{
  "targets": ["pitch class"],
  "parallel_block": true,
  "moe_every": 1,
  "experts_per_token": 1,
  "shared_expert": false,
  "layers": 8,
  "momentum": 0.95,
  "adamw_lr_other_params": 0.00096,
  "steps": 2800,
  "adamw_weight_decay_other_params": 0.05
}
Rows from block 2, named by matrix and row number. Rows with one number belong to one attention dimension. Each number is 500 + 25 x the weight over its row's rms, rounded and kept within 0 to 999. All counts start at 0. Numbers have three digits each.
# q: attention query, key and value (stacked) (model.blocks.2.attn.qkv.weight, 720x256, the q third), inputs 128-255
# k: attention query, key and value (stacked) (model.blocks.2.attn.qkv.weight, 720x256, the k third), inputs 128-255
q.100:527502435485497497497529514460474491530476487518480504449474489476485542489475469518502522477548464515547525513482557509507463507502456519483505505453533461473493493490498517513535464499525520503523501488510498487457537500561473513499489486487492478480530478528488504470466542504515485518464487515478453476508503467541452533477530497450476499466556502506522506506483486508529513534547
q.101:508506543514498469529521480528496500503473534508532506513539547497455537513507474478498485489544498477512487469455493504504550527520508474485472493499484563482530527495508524529486460483527511488514496515528488506484441446511518463523451498466512523497510487499493516452459521496509519543465542503541498489509527517466471467528500470497493532496496497555500510516511523522482499460517
q.102:490459523533514459492512524510491526527524510474479529466491488507473489478441523432504525513509521549534468476476475478531510530502450482513507494510512501522515505466491529425500489499463489505493468507528499482498474471498491506488481494486519530505509486443495531532462521474493523508450499504527513501512498521499500508482527426519537498517490489505503518486495517514524503557541
q.103:477514492526487508500513509501496486475507496478506534516486463498505509456559508474504471530464494461512529556461515527497487517488478510509505514499505534511490498513484486536502475484497490491475498497510491514475431494528491458530479502495490488535525486478520477521483481497511447486498489473501491523478489490546533495495491514524538480492453548506515505518513517473507519409516
q.104:537526512532491517511490537509503558523456489464488503533523497479480527478492494527465495501524488500478515443493493528538558507507446463492507505510507510494506492494582510504520511497485506475458494501503479523514478506532499483517488500515525533534498497505522466505508507504443488540504544518414494503506491510463501475501496485505510520469484504475497502528480556498468495548524
q.105:491517527525484495495489496479470549504505502511488538482485493449518520496490514512461501507443507501510496493500547495534502472515491493478518603469475455526526526504491492490522511493523466519527554494508528544524508488501481480488500486489506473518489501500484510547499480514490510509515485522540452488527537511544458537500523508551517489479473500485487480498511528542481500485468
q.106:521498508456491517463542480499505517475478485487502482471498487479500523521513514523492545528485513486535521501478463520471538490509506480483524501483537524505457515472515495555484496510531505497506546487471521505473481470542518538510538495499510515489487490465500476464510494485484475483485495550476523556507462485490498518540443475486485541525544501525494526487505594536490530515495
q.107:508455514476478473468542497501480542493491500463495494463499502530514502491490528459468449496518482506510471491492512481535484510506470528479522481469515512509500497487500500503516495490512464529498499509480490506485492499478541495530532527502509516519464509540470503515483501470435490436529457555510484507567514492504526516485476529483557481586480507496532501475485521502494477483528
q.108:480518504514536448500513517505501525508536518530499494475535503508495526513509485486483504488493492544494499486463499466520454471495471462485524520508544537499483476473502503527507523478512507470488490510553471547478509509485557447439500503511550522523495505488500501493476499528498571510490476505489517520524501502503487503520502454522512507420498463486443514452501516490518529535499
q.109:497507523499500553494515521494526488488492503439524539493509498467461498530532497573506484525491502483498519467486485515518481470503546507477495492504503509471535496510476539525504531455531519482528500470501488527489497486473491521517473491495456500458508479491503515491515448539511480531519529523512506477479512531480438499539511515494502519519499487510495506512467522489504562516492
q.110:503509570490513486513510503478423531452511492548496469516517546509478543490510463506517477470519527488485487509501503507535490523458470523506445478506511486495504495476519434463489462536570484478497502481559506495465507544525502479539508507537502485524515522526486488490480510482506546517538461519509496489501487520479525526502498527489480500469514498485495489498487501463566524483502
q.111:508535484527490559520516478492512541522466499488441503519457528477466513504511571495519463560503507521462481541512514501450510553495483514476520421510470521533483538531500496527511434537563486519476510492529514526534465499499485463495491505504464504520499511510528509528478518487457484496507507475548519472576498521478509478513502495533472512483476510475539524487492481478484501505475
q.112:507483487525483505489493444487509509490489479510458524514490495530509554513549529425458454510513488457508494485475578489494511538475479482513466454493501509555475510506442470523484521561531491496528533502516521522497487505541459511502481535518499515527479495520478490504509533505538495481502488535479495540496488483504477476498496481475514517484483426466497510521511474500526511502495
q.113:510471482558496524467504527493429543512493491556524527512500489517514534543528467499491464483481517501540515496514481513489510467453480492479485460484511482517506452515500503498489520517483500513516491495434512484489570493491495520492507481474479525475496479488522515497522509461462520498545491482514455512513514550525511524500483560496467473517498551504515507516490471476446504485493
q.114:519494506532484532510527466501485456512474512467510526538509493498502501502539543437525530507505522444502508522522492451534486482484515509479500515438505516514509502505536502492485500512545471476503525474466502510497460472503513481496516473513479555502520496484516523542521480487498498486518460528475497507490499503505489471457498454492505502504509455525472464488536538514519499485479
q.115:518521505547495499493474472494509489524500492533519528513522460478497486482512496508539494497521492500477512519522518514463515486473479523511466495492479515494508503484528492526523438507506541493486549499528495478535505463468504467516458469501518462456467492480518515500539559465477563469489504446472528498500473482512474492493522502524466507531501539500520453508497490524465473440480
q.116:507508464513542482500494533516523491471525496560538526490519529501493482494485513471455495505475508526513508524461543460508561481509419510501478490512522496468529484465454511516471496515485508529497495565538485535488507475500486447492513464494510511465495476487496517479492504507537515491477477484489462462455496522544515505489508518494564486523538453512485484503500481488495499530544
q.117:477484535483528494525467410499462478509520498492496531457505522514565462548514469541491505460474517494457523503558490498517513473490474526544504521480462486450499535523458509483510500528458516503469537491476484517477506521538521523514483483500494525515541515525484503548484500529493491521498466517460533493519484468539504492523497533468544528482509507505481472499493479526510547484504
q.118:519519477519489520525515531476497482495491497500554496484507467546523511543504509494479506498523492468528512548506524526526552539519494502552464466515529509479507497499539471487516477477470510504487492492501508512497519556477528492516490529487500486471497524477500497423450530525472486494514496495487517449483475513496532491511535464457515431462456484513460505512489521515514490487501
q.119:525466479460491546507511499548525495502510523507481550505511498502474463505536497478532565493478538515482476501501530500493524467496530515525481495519488524481507482452480529461504510503493526489501511529488514507518467513528488528511483551491505499538519495524519436526520484520479491506522499427535468500489507508515494495535506510501499508485481509519499503533532505468451463498539
q.120:529510529466484486499515455498497511516513522479473545533479497495495514493492529519522495469509493502498482492473473488560481471510505469503498496507510493519487504481476497507536489559538473490498525512503531511484506528497519522523522506500488432538487508523502502521469509491535480512471510477467505517505509468513506466422499490526528501508527487494504499558441513493495486482495
q.121:528518484501502519520503519509507525474492514451502469486521481511528544533460548437498498463495510487496498511528498485468490513490479473495490534500455485514547518486480482503491501528511473516494513535496471519474524476490488491532516517532510541533450487529510499492495481445473468460464457517512530530479483511487512500503499506434509552499475539459480497508495506534497502435492
q.122:514509492530522493476508535518565493506471508475496471530511485457524481501474519504486513505488528505498474508536525474436489536494539496491505494468470462472495495483517517536469510488487523519521503467523482470523521482544469518510467504504501552456474464496546510473497550495503522492496494505522476450502512522506448503476460496496475543564507478540468516514513469490518495487490
q.123:480530495463506439537480508475515464504501504508466454483450505510527487505484534500536554480531510489505498509491525489502474488449504437542524497504524469468471532478527501494508517490446546520498532546491439530499471540488505510491442467487546491507500499483513478529504514525537483503489517508472482488512504529524494473492512515548488462500538451506484514454463502507485504513531
q.124:506502519509495493478490498518494493504515525470488475554504542474517476527503525477501502466479519552500504480491507500543467511546518516488518493455544484490555453495492520461515478486545513492500496531463480493504505477476489519459552525530518476526530489502514524517490491539528452554525499492502533518489469494542525456545505491523520496480505492495507502524513478510513560488465
q.125:498511505459522539530492475502511510546457460489512540456549482533490476522524474510497477509538520551506490532485467547517513535502499467502528466545540519527497508448461527455468514497481540519541452518496502476472466478493545479507494552521526538503516460504504494472479537480471512511503450479504530508465510509488508474503473491479517503473529463486535490509514466513485508502461
q.126:517538530535487507514445507493508499493511466481458549494437503497465504483478499495521498487504551501499479475548489476485478499510534559518502518479512509495552492488479525514537486501498532541487525451491492505478510564534468490548527510486468494546476496476528453443515527496481486562514514472510502514489522494503475515476542460528502474477483521489489570528488503472506533490505
q.127:445503500490504491459476517469512559484503469523532540507511490489493503536490489473516527522490483522511487482479549460501497499504459457506521490508483496515498544507516495467503499511506520522543535500539489494449481482513499506509540502479513481491453521418480481509539501524507515481529504487523532499486472504463457533478511514533533494472508532468539493496537517557493465477515
q.128:499513512514486527487499508433519464503509495503509497540513531466503547463499507485462549500525468491507504553491431503465520510522500502455478481513492478481491518505525498488481479495517454502481520525532491498469452491525469511497483469489472527487493509486556501488517516469554490514421522514490492495516499520533486497490480451441482551514505479559446483478509515471504511520510
q.129:485525530455487471498464536521476526473461485496518488475505481493542464488499468530526539484496482487505467503508495499539514492517500519495494487491470480490528508505487498487533518495520491485481495502488585498500506503516507524556526491446567473538521491499498498504499489519449501431538516471526485465496518470519547521474479496513485528509517509476539493490511504459517510460461
q.130:481502519531505459522482548522549461529502483527496508510505461543524489497446522526524526518494451495503481509534475482473497455454541509508467509476474477446492520524526526493494486453439560466505489498466448510536496530490497504481499500494482514478532531461506529456488467502507509502494500484526464518510458472459518496485527535531483499559485536492514505512482485489512515483536
q.131:469523497474482426503565537488488511464467492533463506506485508496477488487530521489522519496508523482516522498448540549505512504538514482489423469463514511525430492488486516503434513510504522500485508541482522508506504462457561505517484521497546492505518442471481479500491506511504531470495477529495504528497504507518507464469456501519477534537448551515518520503482517486507499479522
q.132:542498552522477499489473495496475549490455498487500541486528490476482510465505525558483476519524496489501489501498511516519541476477475546483526479563519491489482528471499446483510496462517545484472492482542489486521521511466504450533498522553516514464477483508522478525458556457490446548505528524501487500496491513518528507472521514489508514520553559501491476524510504591515525534495
q.133:503461517469565520495458500508530534538492488469455494514516506474486496518476483525532525531481508479485475507497495459457511526478476495482514512487475512470485474492521498509468509499533499491556480499496492496535521479535516480504529524505485536486510502453514512484502516499512508509480483533511508469475488487507500517468507448498483540502513464533484476480476497518468507514496
q.134:468512580467478486498488461459527490525484497510504516501492504540538476499466522534491483491474461506507508508460524494521533524523470505499484515483467518520505502517470513487436502534498508487499492509489485466501487466553495460480496512484485490446512490510510512476487494529521549497482504517543499486484461517545485490522532485509520494518481493474519479465513520521494504529498
q.135:521591481477519518480463492502464499492510499509530520496539480462507487474509524508509504529454480469470477492475506490478506485519509485461484492511526521486487536513515496505549513474520498508476504484536450519525490476490490536509484530491488528461505475450458500518501524504423459513487536468507529500487524494497513471491477515497494501514511522470480511500473551495527473519502
q.136:500546520469511482512493510506476530511541525537494538486503528518480459441492499528491517483492451486534499528530507484468475491489506542561516529495517506480473485509497536498496491451500510471507507514495505494490525491448489501474472517507470454532486456508510497507498479481529486501478443474486566488516520482536458481494486538485479509482474523487531507474507521497461511449503
q.137:513441444540475526526488522502515475503486473544518521494499458510512547491463493521500492453456537497501503490522500507490462453488490499503532500474521512502440494481511499516508530506539474486538483482490509508517510532488529526529511495453488489498494496508506520513450544505488467502508532539504521457493495515468493477499456529499494521526502498447502525487505502507500512529499
q.138:418530505469532521486513522498487484501525490527490535507516507514492469515509499497527496533497500526527534509491536493533463489518526523489493473522481503537561485521471492477487468487467484490520510523497509525515481503514473504477527483475478482542496422505557527480482532545518510509482503475490509496490421484498511497508536493490472492500524526517524491532537482486521489498453
q.139:504488511495516528495472530535496490533527510513461552551472480523505500503494500523539521488500531538478544497530480515519501525484518537477493533483512524471466465477521553491478502485450530534498490507468504476513522525510459505419519501482496524523525475466481477505492481452490518513530531519471490465500533529541457485538485491500488472548456521521463496485523511480417522462492
q.140:465482495554480511548469492492571501516491533482531494512487441485496476519478505500490504494508476506524513554488475510504531517479456478493524511445495523492526487514525494477477498519525470500513485506477492507491502498514513514519544493454506508504462450454522494498482462471498452539523545478524506432508528510481543500514516474498504478491473476477517515471501480473506514515471
q.141:514480504516520518487559473437531525463470513515515510527508501478485513495551510462547516482487533579503536502483499518513480481525485465503492464493485505508484480481488528486507478453548522490476522463502507488490511518450524474493502516497480487557480513482522526495480503527478509461456519490496521487471463567541478483501455469470506513477513509531499495517516501502501496473505
q.142:491514479519511480547515502421500520496529483507509511534508497464495485501480464501483504520501472486509507516498458484502491555473481498544476544505482470493512483496498519513493480491484529453517520499493540506517462463540530461528500466514513502468502529490486522504522537516480471526524508434484495485507456453462492502520488460524506529522546494449473474524503522521465509507566
q.143:540510491469472507551522495544496527487474433506519489542504515465527510474485492478492518451453496513509474554524526479512508482509486495559515506449496533489515476502525543518485496532524459485504486528534549506500456513505471540508500522494506496482482500473525521484471505509538480468526500515514515492503534512475521512537545525482506504506508461502494484469478485516467506434501
q.144:528481543520490509498527530524491497484542510494497476435535466519499521497494463533494474504500531513486490508479516467481481459482499505487491469503506490493511431467488480482519511504508470469519440482500502561496495504492527426506478531522485542447482509506508504499473554533486531461486516509513498485512488512498541484499509485482463501506445496471537460482493462471481505498492
q.145:480466536507462482485483442509540516464456505521506523508497477504492475473508532512508533510475499472492508466493463500518514474474494498511464466474492507503474524440523467470499487514521481530528541527480476477507520494539492479505502548532532506491457534486494517493495530535537477512497517504494502545508461493441511500491522536504472527501487551476523545501491523477521505500480
q.146:470449511528472539493527472496477469468499481495500502497509500530508480499533512515485488500519502496513526468494455512475495457509527487513489540507504455443569522507488488534498517524478496546445482488506497504445485517489456504500568486471484513507490479521511512529540461491477545499434463477531461508480516491499468530467518478530489486510512512474442489488554499490523509540475
q.147:479485507505537511482510544514496508472519514521506495469526527496508440479495514488467493481508483555465514434479477456497437481521512457510514484477502504527474482531501455506508522508545506504483491479495516510476469483503452495488526527509512548521517491475488511510469525511509455467472535493482457508515527457461533517527513466542504514492480531439508489487478518538515478541489
q.148:527497501517530504476495550463530478494492514551508489494500500502512498496549450547501486495503497521507459540506493516501501456490489527502499529490505511499474517530462505558511454505500468523513474529480497496483488562507484418447484509516489534525470532504509521467492520480467522510451490487502560537521506496533487453501455499496537476522532535541486487494522479507538500492503
q.149:497486537516502524491522485496501455514470499505526483502491523543529491494535529500503514487487491534504504510461484470519498483510504470475480459501501489463505484454513470521482468513528450499504481532540503489508442560540494508470469510526482471521477520513480558511528460508501528529477453475515518537534506522505444511471550507519500493490515492516495491494497441506520491524530
q.150:528463555482507546504509516462496511505517503509525514494479463474486507546516486513491469531462498546549535516571527492510533514438504453515463492515522511519520502559504496478504532461452504515513512518486531509468515468515516467520451482495473461485514471485509536494487491484516449503513515491499488496516557508541537507523467462515476450487535520505509522469490513485464525496537
q.151:467520530458489516514475503521530510486520504494507483500501538468518539508490530495485502504477541508500481516490456501527486467479506486497516538512497444464499453466526470530510544488485468490489483531499460498523490497497511474482490516519523537456561509494525484512496499474506498455499512512477478481545564494475472512526502505471511508485490522496504498465485474486553476486493
k.100:530481491524495517527498526517466475490488490496483494500477533466490472451501457496497553518470522496516464466488487495573495516475487486523488523484504535535504501472467460516508483559450483512485479520521531573526495544440517486464490489492496525504518484505515475495493463454495522533498479532495502483482517531471461497460512468525457503476491482522525497457471517503492563503487
k.101:499499530464485498500477536522512505496534484512504465494468593512438516562495455509490511525464547505517497512499520478529501478469509507514459483446460457513538522519509482516516505500490507473534454481491511496495502478516498496480505478432481473478508569517480487498545508537455501527528498504484480483508481487518504505563492480498474493542499427491514505545515486495539526482481
k.102:513520512462489539495513483512484505467500450492490468488460517497483559491503503481468519446534505495484540483516504520463535489481565498479529523519482523531486455509516483540515474495531490459497525517480463532500535478505541529514478515511506520506489480500453474519505499527504505425523492484520531491507490546527498503508497542486478530483524511511471476447504481509520531473458
k.103:494499550518480476469521517489499525482495485499525539504530465524544502513526487518442477464505502487477512486519500535459496514512531508514489517530520437493485484498487528497529455491471517542542490513511471525542548478460491491518484488497480526513490492462495527461504529485521487515468494548478547472508515471573496481484458481496498502495494517517476457502495467475473535524493
k.104:536508519490488492549480473503491528487492512497481529452478493468459495480494530480530498495522519534490492512467516490529437464497528544486501478464488498481514500499518545474476510471461499546499483467486507459501499533557528538478517507516528500490526529543506502472500489474509480543500503497514468488520496491520472531529489501496512504541558494502529456480494490525515486512482
k.105:464534485488509489506511512555507512518462535514518485520494472483518479532535542479491476499504463457499527545506486523433498511497469490499488445499480457476485494531480494481500487561484519504511471519489491469511492512532552496444516495533515479489507541495487478501533481491466496501529494474469511497514515481501512516527546477522496475453542485495462473485474532483516532519454
k.106:510503514510453483483509465490475496478524481502502498523496530468465524507473467463547519500540514523510478518464535465499539534522486539571488460486512467472520536482518527478473527511486525511471500433525520481534450486466472462509499496503525464468518562482518515498461484497525510460479483493509442493524491480486537466546499507532515457485511480469480514505506486536510510503507
k.107:492559540504506484478513462484516491448531478468462476499527467499473507478477482490486505509464529504478488512509515513445537530461542490530527501498464490484514536505520497503547507450491449540520493520519527463508505508446517522518481501527502474475508533514497500550442495496518537508505465490535491501501514515485472489508514532504490511461537493516475500471553465502517510518533
k.108:508517507499526529542489534471492510525492455475467493519518494489493476512483534461457556548525515467460500532482491478515506483534493529497490486474515546553465461526479471522492506520480511445486518478528471504507494494509484526495521514459472462521477501463474456475521499487466495530474487504503529488496485493502514482508546495532521488516533491509483473513525494504508494497477
k.109:511492499549539511464482509470509488483477466564549484532503545516543478516499487518519491498483550472523513478487519509488464522492468524524463494445492498531524495493505505528474472523499544526547535516475499481455495493515521489486530509500515494454488520512466461460513542520567514514428516497487494529500483443491487466515500514499532491516497472509490468498492534487484462503528
k.110:519490532524461518539513453483465532502504512496468522551487487526474477529531483435463481491462467526519500490541511490512486496531477489504517527467508516516488522477517477486450476477497514458469489526465489518528492504499478515514506474478500476481528499465502529533490485489515560548482514486504503462508520477532467508550507504520536534487477471489491439506495490524518512523537
k.111:473539508518464481519520528521504515450490524535464519505523479476519509510513470528453524474522501498508477483455523572495499497515480487514475484464511464512550501510500506537498486465479489531524507514501510470457534503499510499427479487520490487488576510490525499490481457475504518472501521500509507501482496515502494494502503539504495493548510494529491524521482472502530526491489
k.112:482513511524531488465512481506486498474481499478491470506470522509607503523536496485427507518475513518497503566520473515528551479492540482528489520469540513468503536506495544495507475513479512472499485491516519523490530479481474499546487510467512512482533520515544508487478453502530494523530503499471474481479529493491503516486523508525519497487494472506497507527496476462495535533486
k.113:476494460520448519462503466483537511479480489504482513493524533509533465523496513519546505488464481506472451438489495505447524536520489549531501512531491502495517503471496477507507503518516506521455530539519460531494520528475480502539534490543516485517490496483468478494516543541530539549512478502499531537465472527523484547465507478515473509473461507488474513500474532490492499514488
k.114:429495479491492497540528506495500505517502517528481504502465475486523483501473515496461467508522501480463451503493504509482512534532524505494518500505483474496541514489515529452525482545497512503522489496492510505496516500503532489534496430462515469519444528522566533491477517500524511474504493542555494478499484458486511521498515472469487479503517566505465507514488474472454527500436
k.115:504539469495501434507483535533515442511492510496495480460550536516501499544509495522489475487534498488535512415514496510471500464481520482535466447474520501493480491514502507498491488448494544494523496476499467507553491504500443506475458509507496505533495463534502460489409492492488501501499508499531501465546505490500497530513493476496492518501504543481507544519491511437488534517501
k.116:482492524496488507509480494522452498501526538429521489508498517493470480531497488486467517515522500537475502494548512471503500564506499514523492517516507505471486515507485498516511497515512478438465438538515493545540460539521508499493522486481486539532486490526491506518481485490506480509529532520492576490495504517495510511508534525482509487523529559519471516513510518476474514513478
k.117:525508541482527516510533499490455466486497490464553511484483509519513501508503511461517494528509486499454511469498486502471454496536500528514472496418487462466511502528509510468429497516511514467504525474510516488480486478491556523507525493500497471528457545493521469518530495477481482499491515539496534492494487473505510494482491522510510490475519489479445513513456493526471457484503
k.118:514497551456463501556491527462544520505465509502529476492512520503474494531504490484490523469496490482472507514495510503534521496487535452503529553529497534509490506486481523513485499481482507518472436515540500506545478520482522514500488503454510522490501479507518501498483529493518549465481457495529521497489503513483510466482490466513505483494476500521511442486505492513497530530479
k.119:515477485507515484495508509496482501502457512473515463520508503468464472482552499495523433536507506526535509530501478491497520530459464484490472494536529498538483502489473490482485470497505482518483512550441523473497521478514484548517495538506525505518523471512521544493522490519509496463524514508481521482519473503518512491485511486458494493513536470520512515539490499464462487517520
k.120:489497481497491498506503467473483483501537533542464494458518463498508536520519494508451450527467525509550487538506501518460517503476473533490525526484508534514520501481479529487449455497470464482492486509474515528490490506489507508469476502511465526478507540492514529492490499514488507521520530495505496513511549470472478508521503491501514473464509511490482486537533486477453525473556
k.121:497557514504477514517498514509545511540478507431510478485513458513483539540487497499475524476483544496542437516498504448501505528469525508499487487525493509495500521452471548502482541480472479504536467476521509482493533520470524491524494516490515520470557523511539533471484494527492453494479488475511503541511461514440479484495503516505481518500461501477503498493486518510454512556502
k.122:531444474468517450552526522518469500521494492477505479548491516449482473484496524531530513534549497461526474497474531506529506536510490503498472476479493513539478513467482453541526548478521509532495530483483467481500509509528460479504478496490496509479488526511509526482472545500494480491528523503489479486504512525508467507497518476466478512496507538525529548504494514539470490519473
k.123:477507489482515461504488539484469494522497482505547511514551498492496484485492497481518514525510478459490476545472452505512500480514508507520509485555536522514456510530488539496504510464498469521457492459510523525509488464522521515492493497510497518485474472477473488468511476500495485519495476509526491593481475515516468478456508471504522517486529487491502467494520486523499459450497
k.124:515453539487517508477482482497518501478472441519518497506490474517533516470522507474500478535524496491492489520565489472494492521563436460494480489509511475471492469509500503468549491499495503533536558481500522492485507521539489489497520514445551473510503484511469513482535532486481479484527506492525519478487493460493505478527522521477484484512481499451511478478516492492505534531469
k.125:513513539525503490506485465482449544503508472500451501513490543509480503500515476476493528495503470501508532488503486456501482498513503538485466477490500505519544478467507494515479503508539499529456497462480481491466500500470491508509495514437529499478531511510450488517520530504495511497517524515469504466480485502555564536469464497534483501487491502485480528471491484487515501480549
k.126:489467544499483532511510495520508454487509465471505515499477500492492525465478472536527444472482504529524498502474538521495527490495523488549554490443493540507476485452513482480502500504524555499483471474506486526513497512507545541482528459530490471490506489502489474523543489470474517548500504502502535484498482467514506501483553551529490499523445474506495489468515474476522552516466
k.127:493541518476499506500484481501530501485485548453479486477520452470502491516525501523482538490550473468483530478475521522505536480499501489488476488518481508499472510491492526514450491540507470485469476498501480487462464490507452487527488512485530523543511465532477495520489486475525535533503483471505508503492478550481523514532541462539514484511524450456494505509511501548495494512456
k.128:497571523477551480451485524486498515490493500476486525477500475482493515525473486495494476503523564509536472521491551471481495469493518541530493474515458489490509527480512518517545520476480502452493463514515486551516541497518542496509511495448522506489472541481514507516436492496461500495488498500512520512471485485493499502528511479491489485462506548504516508498493510517480498431506
k.129:526502475456493469527490483518498502521501554505503517456500522481463518533509454496498463476517506505491464477559503525559435547497523501497541503490542472530507502533503493467511464511507494561470509496514495486504483505466495524440471515481532455482496517478512510509487520493473509520499487538477492486515542496498492506509498467491510474493485524506518548442530531528507544497520
k.130:504454512464509498557523538481481518500496518501489487514514502530454517479486526521510496484496493501501503533447490496492525490493558512463543512465465493560461499512522488509450480486501497521506484488489493447520488500514486511488525513541484539481494471484460467460492497529485507468466513524533509563502507490519484487474514440448482522489490556489480492525529511470497514457535
k.131:476474455484449490510482501503476444522526491483504492488480518460470525525515475519511527485505498523489503482562482523502459535466472506505508501537499496516512538497538527533523485470481491506519533463510531500480511463524473469516527497486472491468508522502555495420485508540448456531495523513487458471484501506491524464501482480493505533494472456476477455498514481516513522539495
k.132:507530482479478481503487470567492477496534520530513515522491493502492501520516466448511493511503494478528506498504522473464459495504503475512510505490471470523521505520526529485451523513472503489502514522469447472539534493498533482493444454516502465495499468543426518487495499481545490486471548565487532505481500499511496549474483519479515513503483515540497461512484504514503510472506
k.133:535476509493523515547413462495478470520481481494466499519505543441485499465509508501484508549470487470539498509505534451514510502511533541514516511522518458498503454491498494506497503446527499511524504482498482487510499480475517473507526537512472463505489508520512531465491482514529453502497482512509451490484500525500529501527501483509512495525517471507500511524445441516495497455431
k.134:518470492477504498514485434530521459492521524474515485503501474503477521444536538520478501533499489488497480500548508493454477470470497532485471509511532464465510507494517512493493481462494482498532492504493470520530480489496484478529512476542493533527526524474477515505513526493487507548471525496509500488483520518513501479524493482488514548462503508457489497470473553487472477457481
k.135:522527499496502543527514520501495507497509553547516504469483461569509498529501491532504500461537554518472486511470510532490519505495517563506518524449513496476492505526507520498501498534481506526520485507463490507475496513469466449434474501550508462517489499491511523478502490484475489508489490521520499446515474524485560489523483526472488496530504503531570481481470507487478506472499
k.136:502529481476508482507469500467502476513491477472464452445506505516506515477525487541500512504519474486496501513528522481474485523475463532531481512517500473521507504492516549483526507477478514504530483489494521470545490504488475499535474493615435521510534477510533512537507505491502509529458476480512524480535511465494478504485467527525495514457462499487494550504496475497463522483553
k.137:510510487510500502537497481486469512487491512522542533505550524468484501505503516533461510480492513501518499530500501460563514513501480460514517515516512491495514549477463480489490535483504493459501493537530524522455507517541530477482509515506493468467480497515462491515537477493534499487511482475474482501506498510492489464467523502447462529478498500510482520495484556513501517505511
k.138:509499536511497532446498491491491485464507490473475510512543518503522543490514515505462503469498514498483474491506491490450462492460465500491521544514565480529512431467482498547528473475515541510449549514453459497517517490472483507516510467525498488492541537557490480478520485531499485485494494493490505509514524525489531477484518473488495520475483495526488547489510538471478539492493
k.139:495457501478446509479518515475498536549500493486486502526477522452485492494462497501538454556513499488517509507493495520517470527473523558524488465483487504509488533490501534451547502480500530515459483447525479510467530516542507513482493549471463512495463504565495478512509491466469514472480531522516495524482505462504472505467499494488444546484512496484521494495498493509540527507500
k.140:469505517451451472477449471449464512499496475496501519509547463465476529480486509524477504506469500491511474489499502546524445477517524462472514505527503524496512473537468491495483529491529502521549498498543493526442534512486528491453509470487546474517485522466479499511524497528501570486508519504517521536506491465505568472496517542509516508506469535527524500468532567502520545483476
k.141:512521489525518485528475491477469521518495482479506495535528494505495520535485475508457500498535528481505508462544521512513472462488461496532459450504485478502501514521522466531479509506458478548543487493481493519444500531531487535562516530495504488485496495498534511485508535483493494480484513491514503450519444463502475517495467472520517476531557493497510492524495508497514480490465
k.142:497494515466532467531503492510498495467474559474491533509496447509466524475500497510464529500502530484457471520485522484507505476487540493536477429470523503466511501511490522490510467517515497514475461518522524499559448488466516480528508531488503514469448529469473519486536491495461481472496502535512484495484545490518536501511472479498482525507487508534496520540511502483520490446470
k.143:520487533515496499531474491471491536486562511501501494493549518489480481527506525507473516458518448492534455473515496500504475476497476504479513514466473494515540501495499508529544506487513510478484500517487583531499483478501537495515502533489527510504476538481490498556535467517498490527491482507520500500499488497475487492474461520517520480503514501469454546504534461495476525470513
k.144:496495507513508521521482519505539475505474512512516522515539519530477496510502499514461499515474480512486505485459484500513525533468506492534529491514456559471535500492451525496513534474482511480527486484509529508516517514502469459482519520445482503543521504465495463495451511490519502500496521495506539494513507470526449437487500455538533480537466518507503505495476510473505494519502
k.145:530486491485496506495469472524523460492486491477489519474511548471505500497500506499525523482482496493518504515482558507490516498508512485457511539471507522540505451503455481490528508471494463506496474510507528478492539442505519505463487480514514464497470473496492484478464478542565461412487514510495492510481511522517507489505521498472489535485511464510512462525494526519520539497444
k.146:480496498543499495483524523520507553468469528469498482470479509521486509502479483496497482471545497452515535488518510449477486520503499476545531513562475479441506469496502532459492499523535505530503521514456511529438505479460541476505545511520497520485500539480513527548495484473509515463485477513495481505509510501517520473459538501526516496511472505548518534509513523511510480505544
k.147:535503467509454538508503451510489524493477504510462497527487515498507505507489526504521487469527502479480496487493467478495505499504504476527483526477527482477495522513514489459506508446486502484517489484477491512481492495503501498528501514503565491500475493544467521499502493470529473502500491491481504515577522479551500425472475523491501540510442497536511490511505549459484517492485
k.148:493517482536503491498507562473541491507483511487509522472530470545515515468534507502473522511504505456446476460494502495473510465524515512492504506504491428504479566478486494494519499537460529511476471506481495490534525496453479469495495481482494540484499506519518480535503527515523511509528514514507502460518524516492426478480524489488505526494503476511504499497512552530494470474547
k.149:449506505541520483508482500463514556526504527519512543527510511529491479516495485479552493483496491508518508493543495525462493486480450523513509538521482457473504541495460491507459487526540517531490478470474491493486519505482495460517529467470489476488502570505518502538518493469478535525462506508577450518489528507499505474484474478542480493487564503503505528537504492517543493497522
k.150:481516503549496512487511537478538520530527520471487474507501524522480495550471480441482537529523510440482520477517482490478487507500505519473500544503539511515484524512502486542514463493505550483526562500488469497506499482521486493506512512474539470482498502482530519500526509526502540522509533468506486482500469466501465528502509503449532498503474502503481481523464505495507482516483
k.151:497502516522569491476508474481467458496470519532479491536494506544483505471511540502499505491499455504517464538482488509554462542485553452529492537493500526528504481509481496476511543511486497508486503516483493487497469545536516458496490494421553542538481524505506525520530451496512492487517489488464493494479535501503468475529454433465481517518525472472482491533483481489496514503487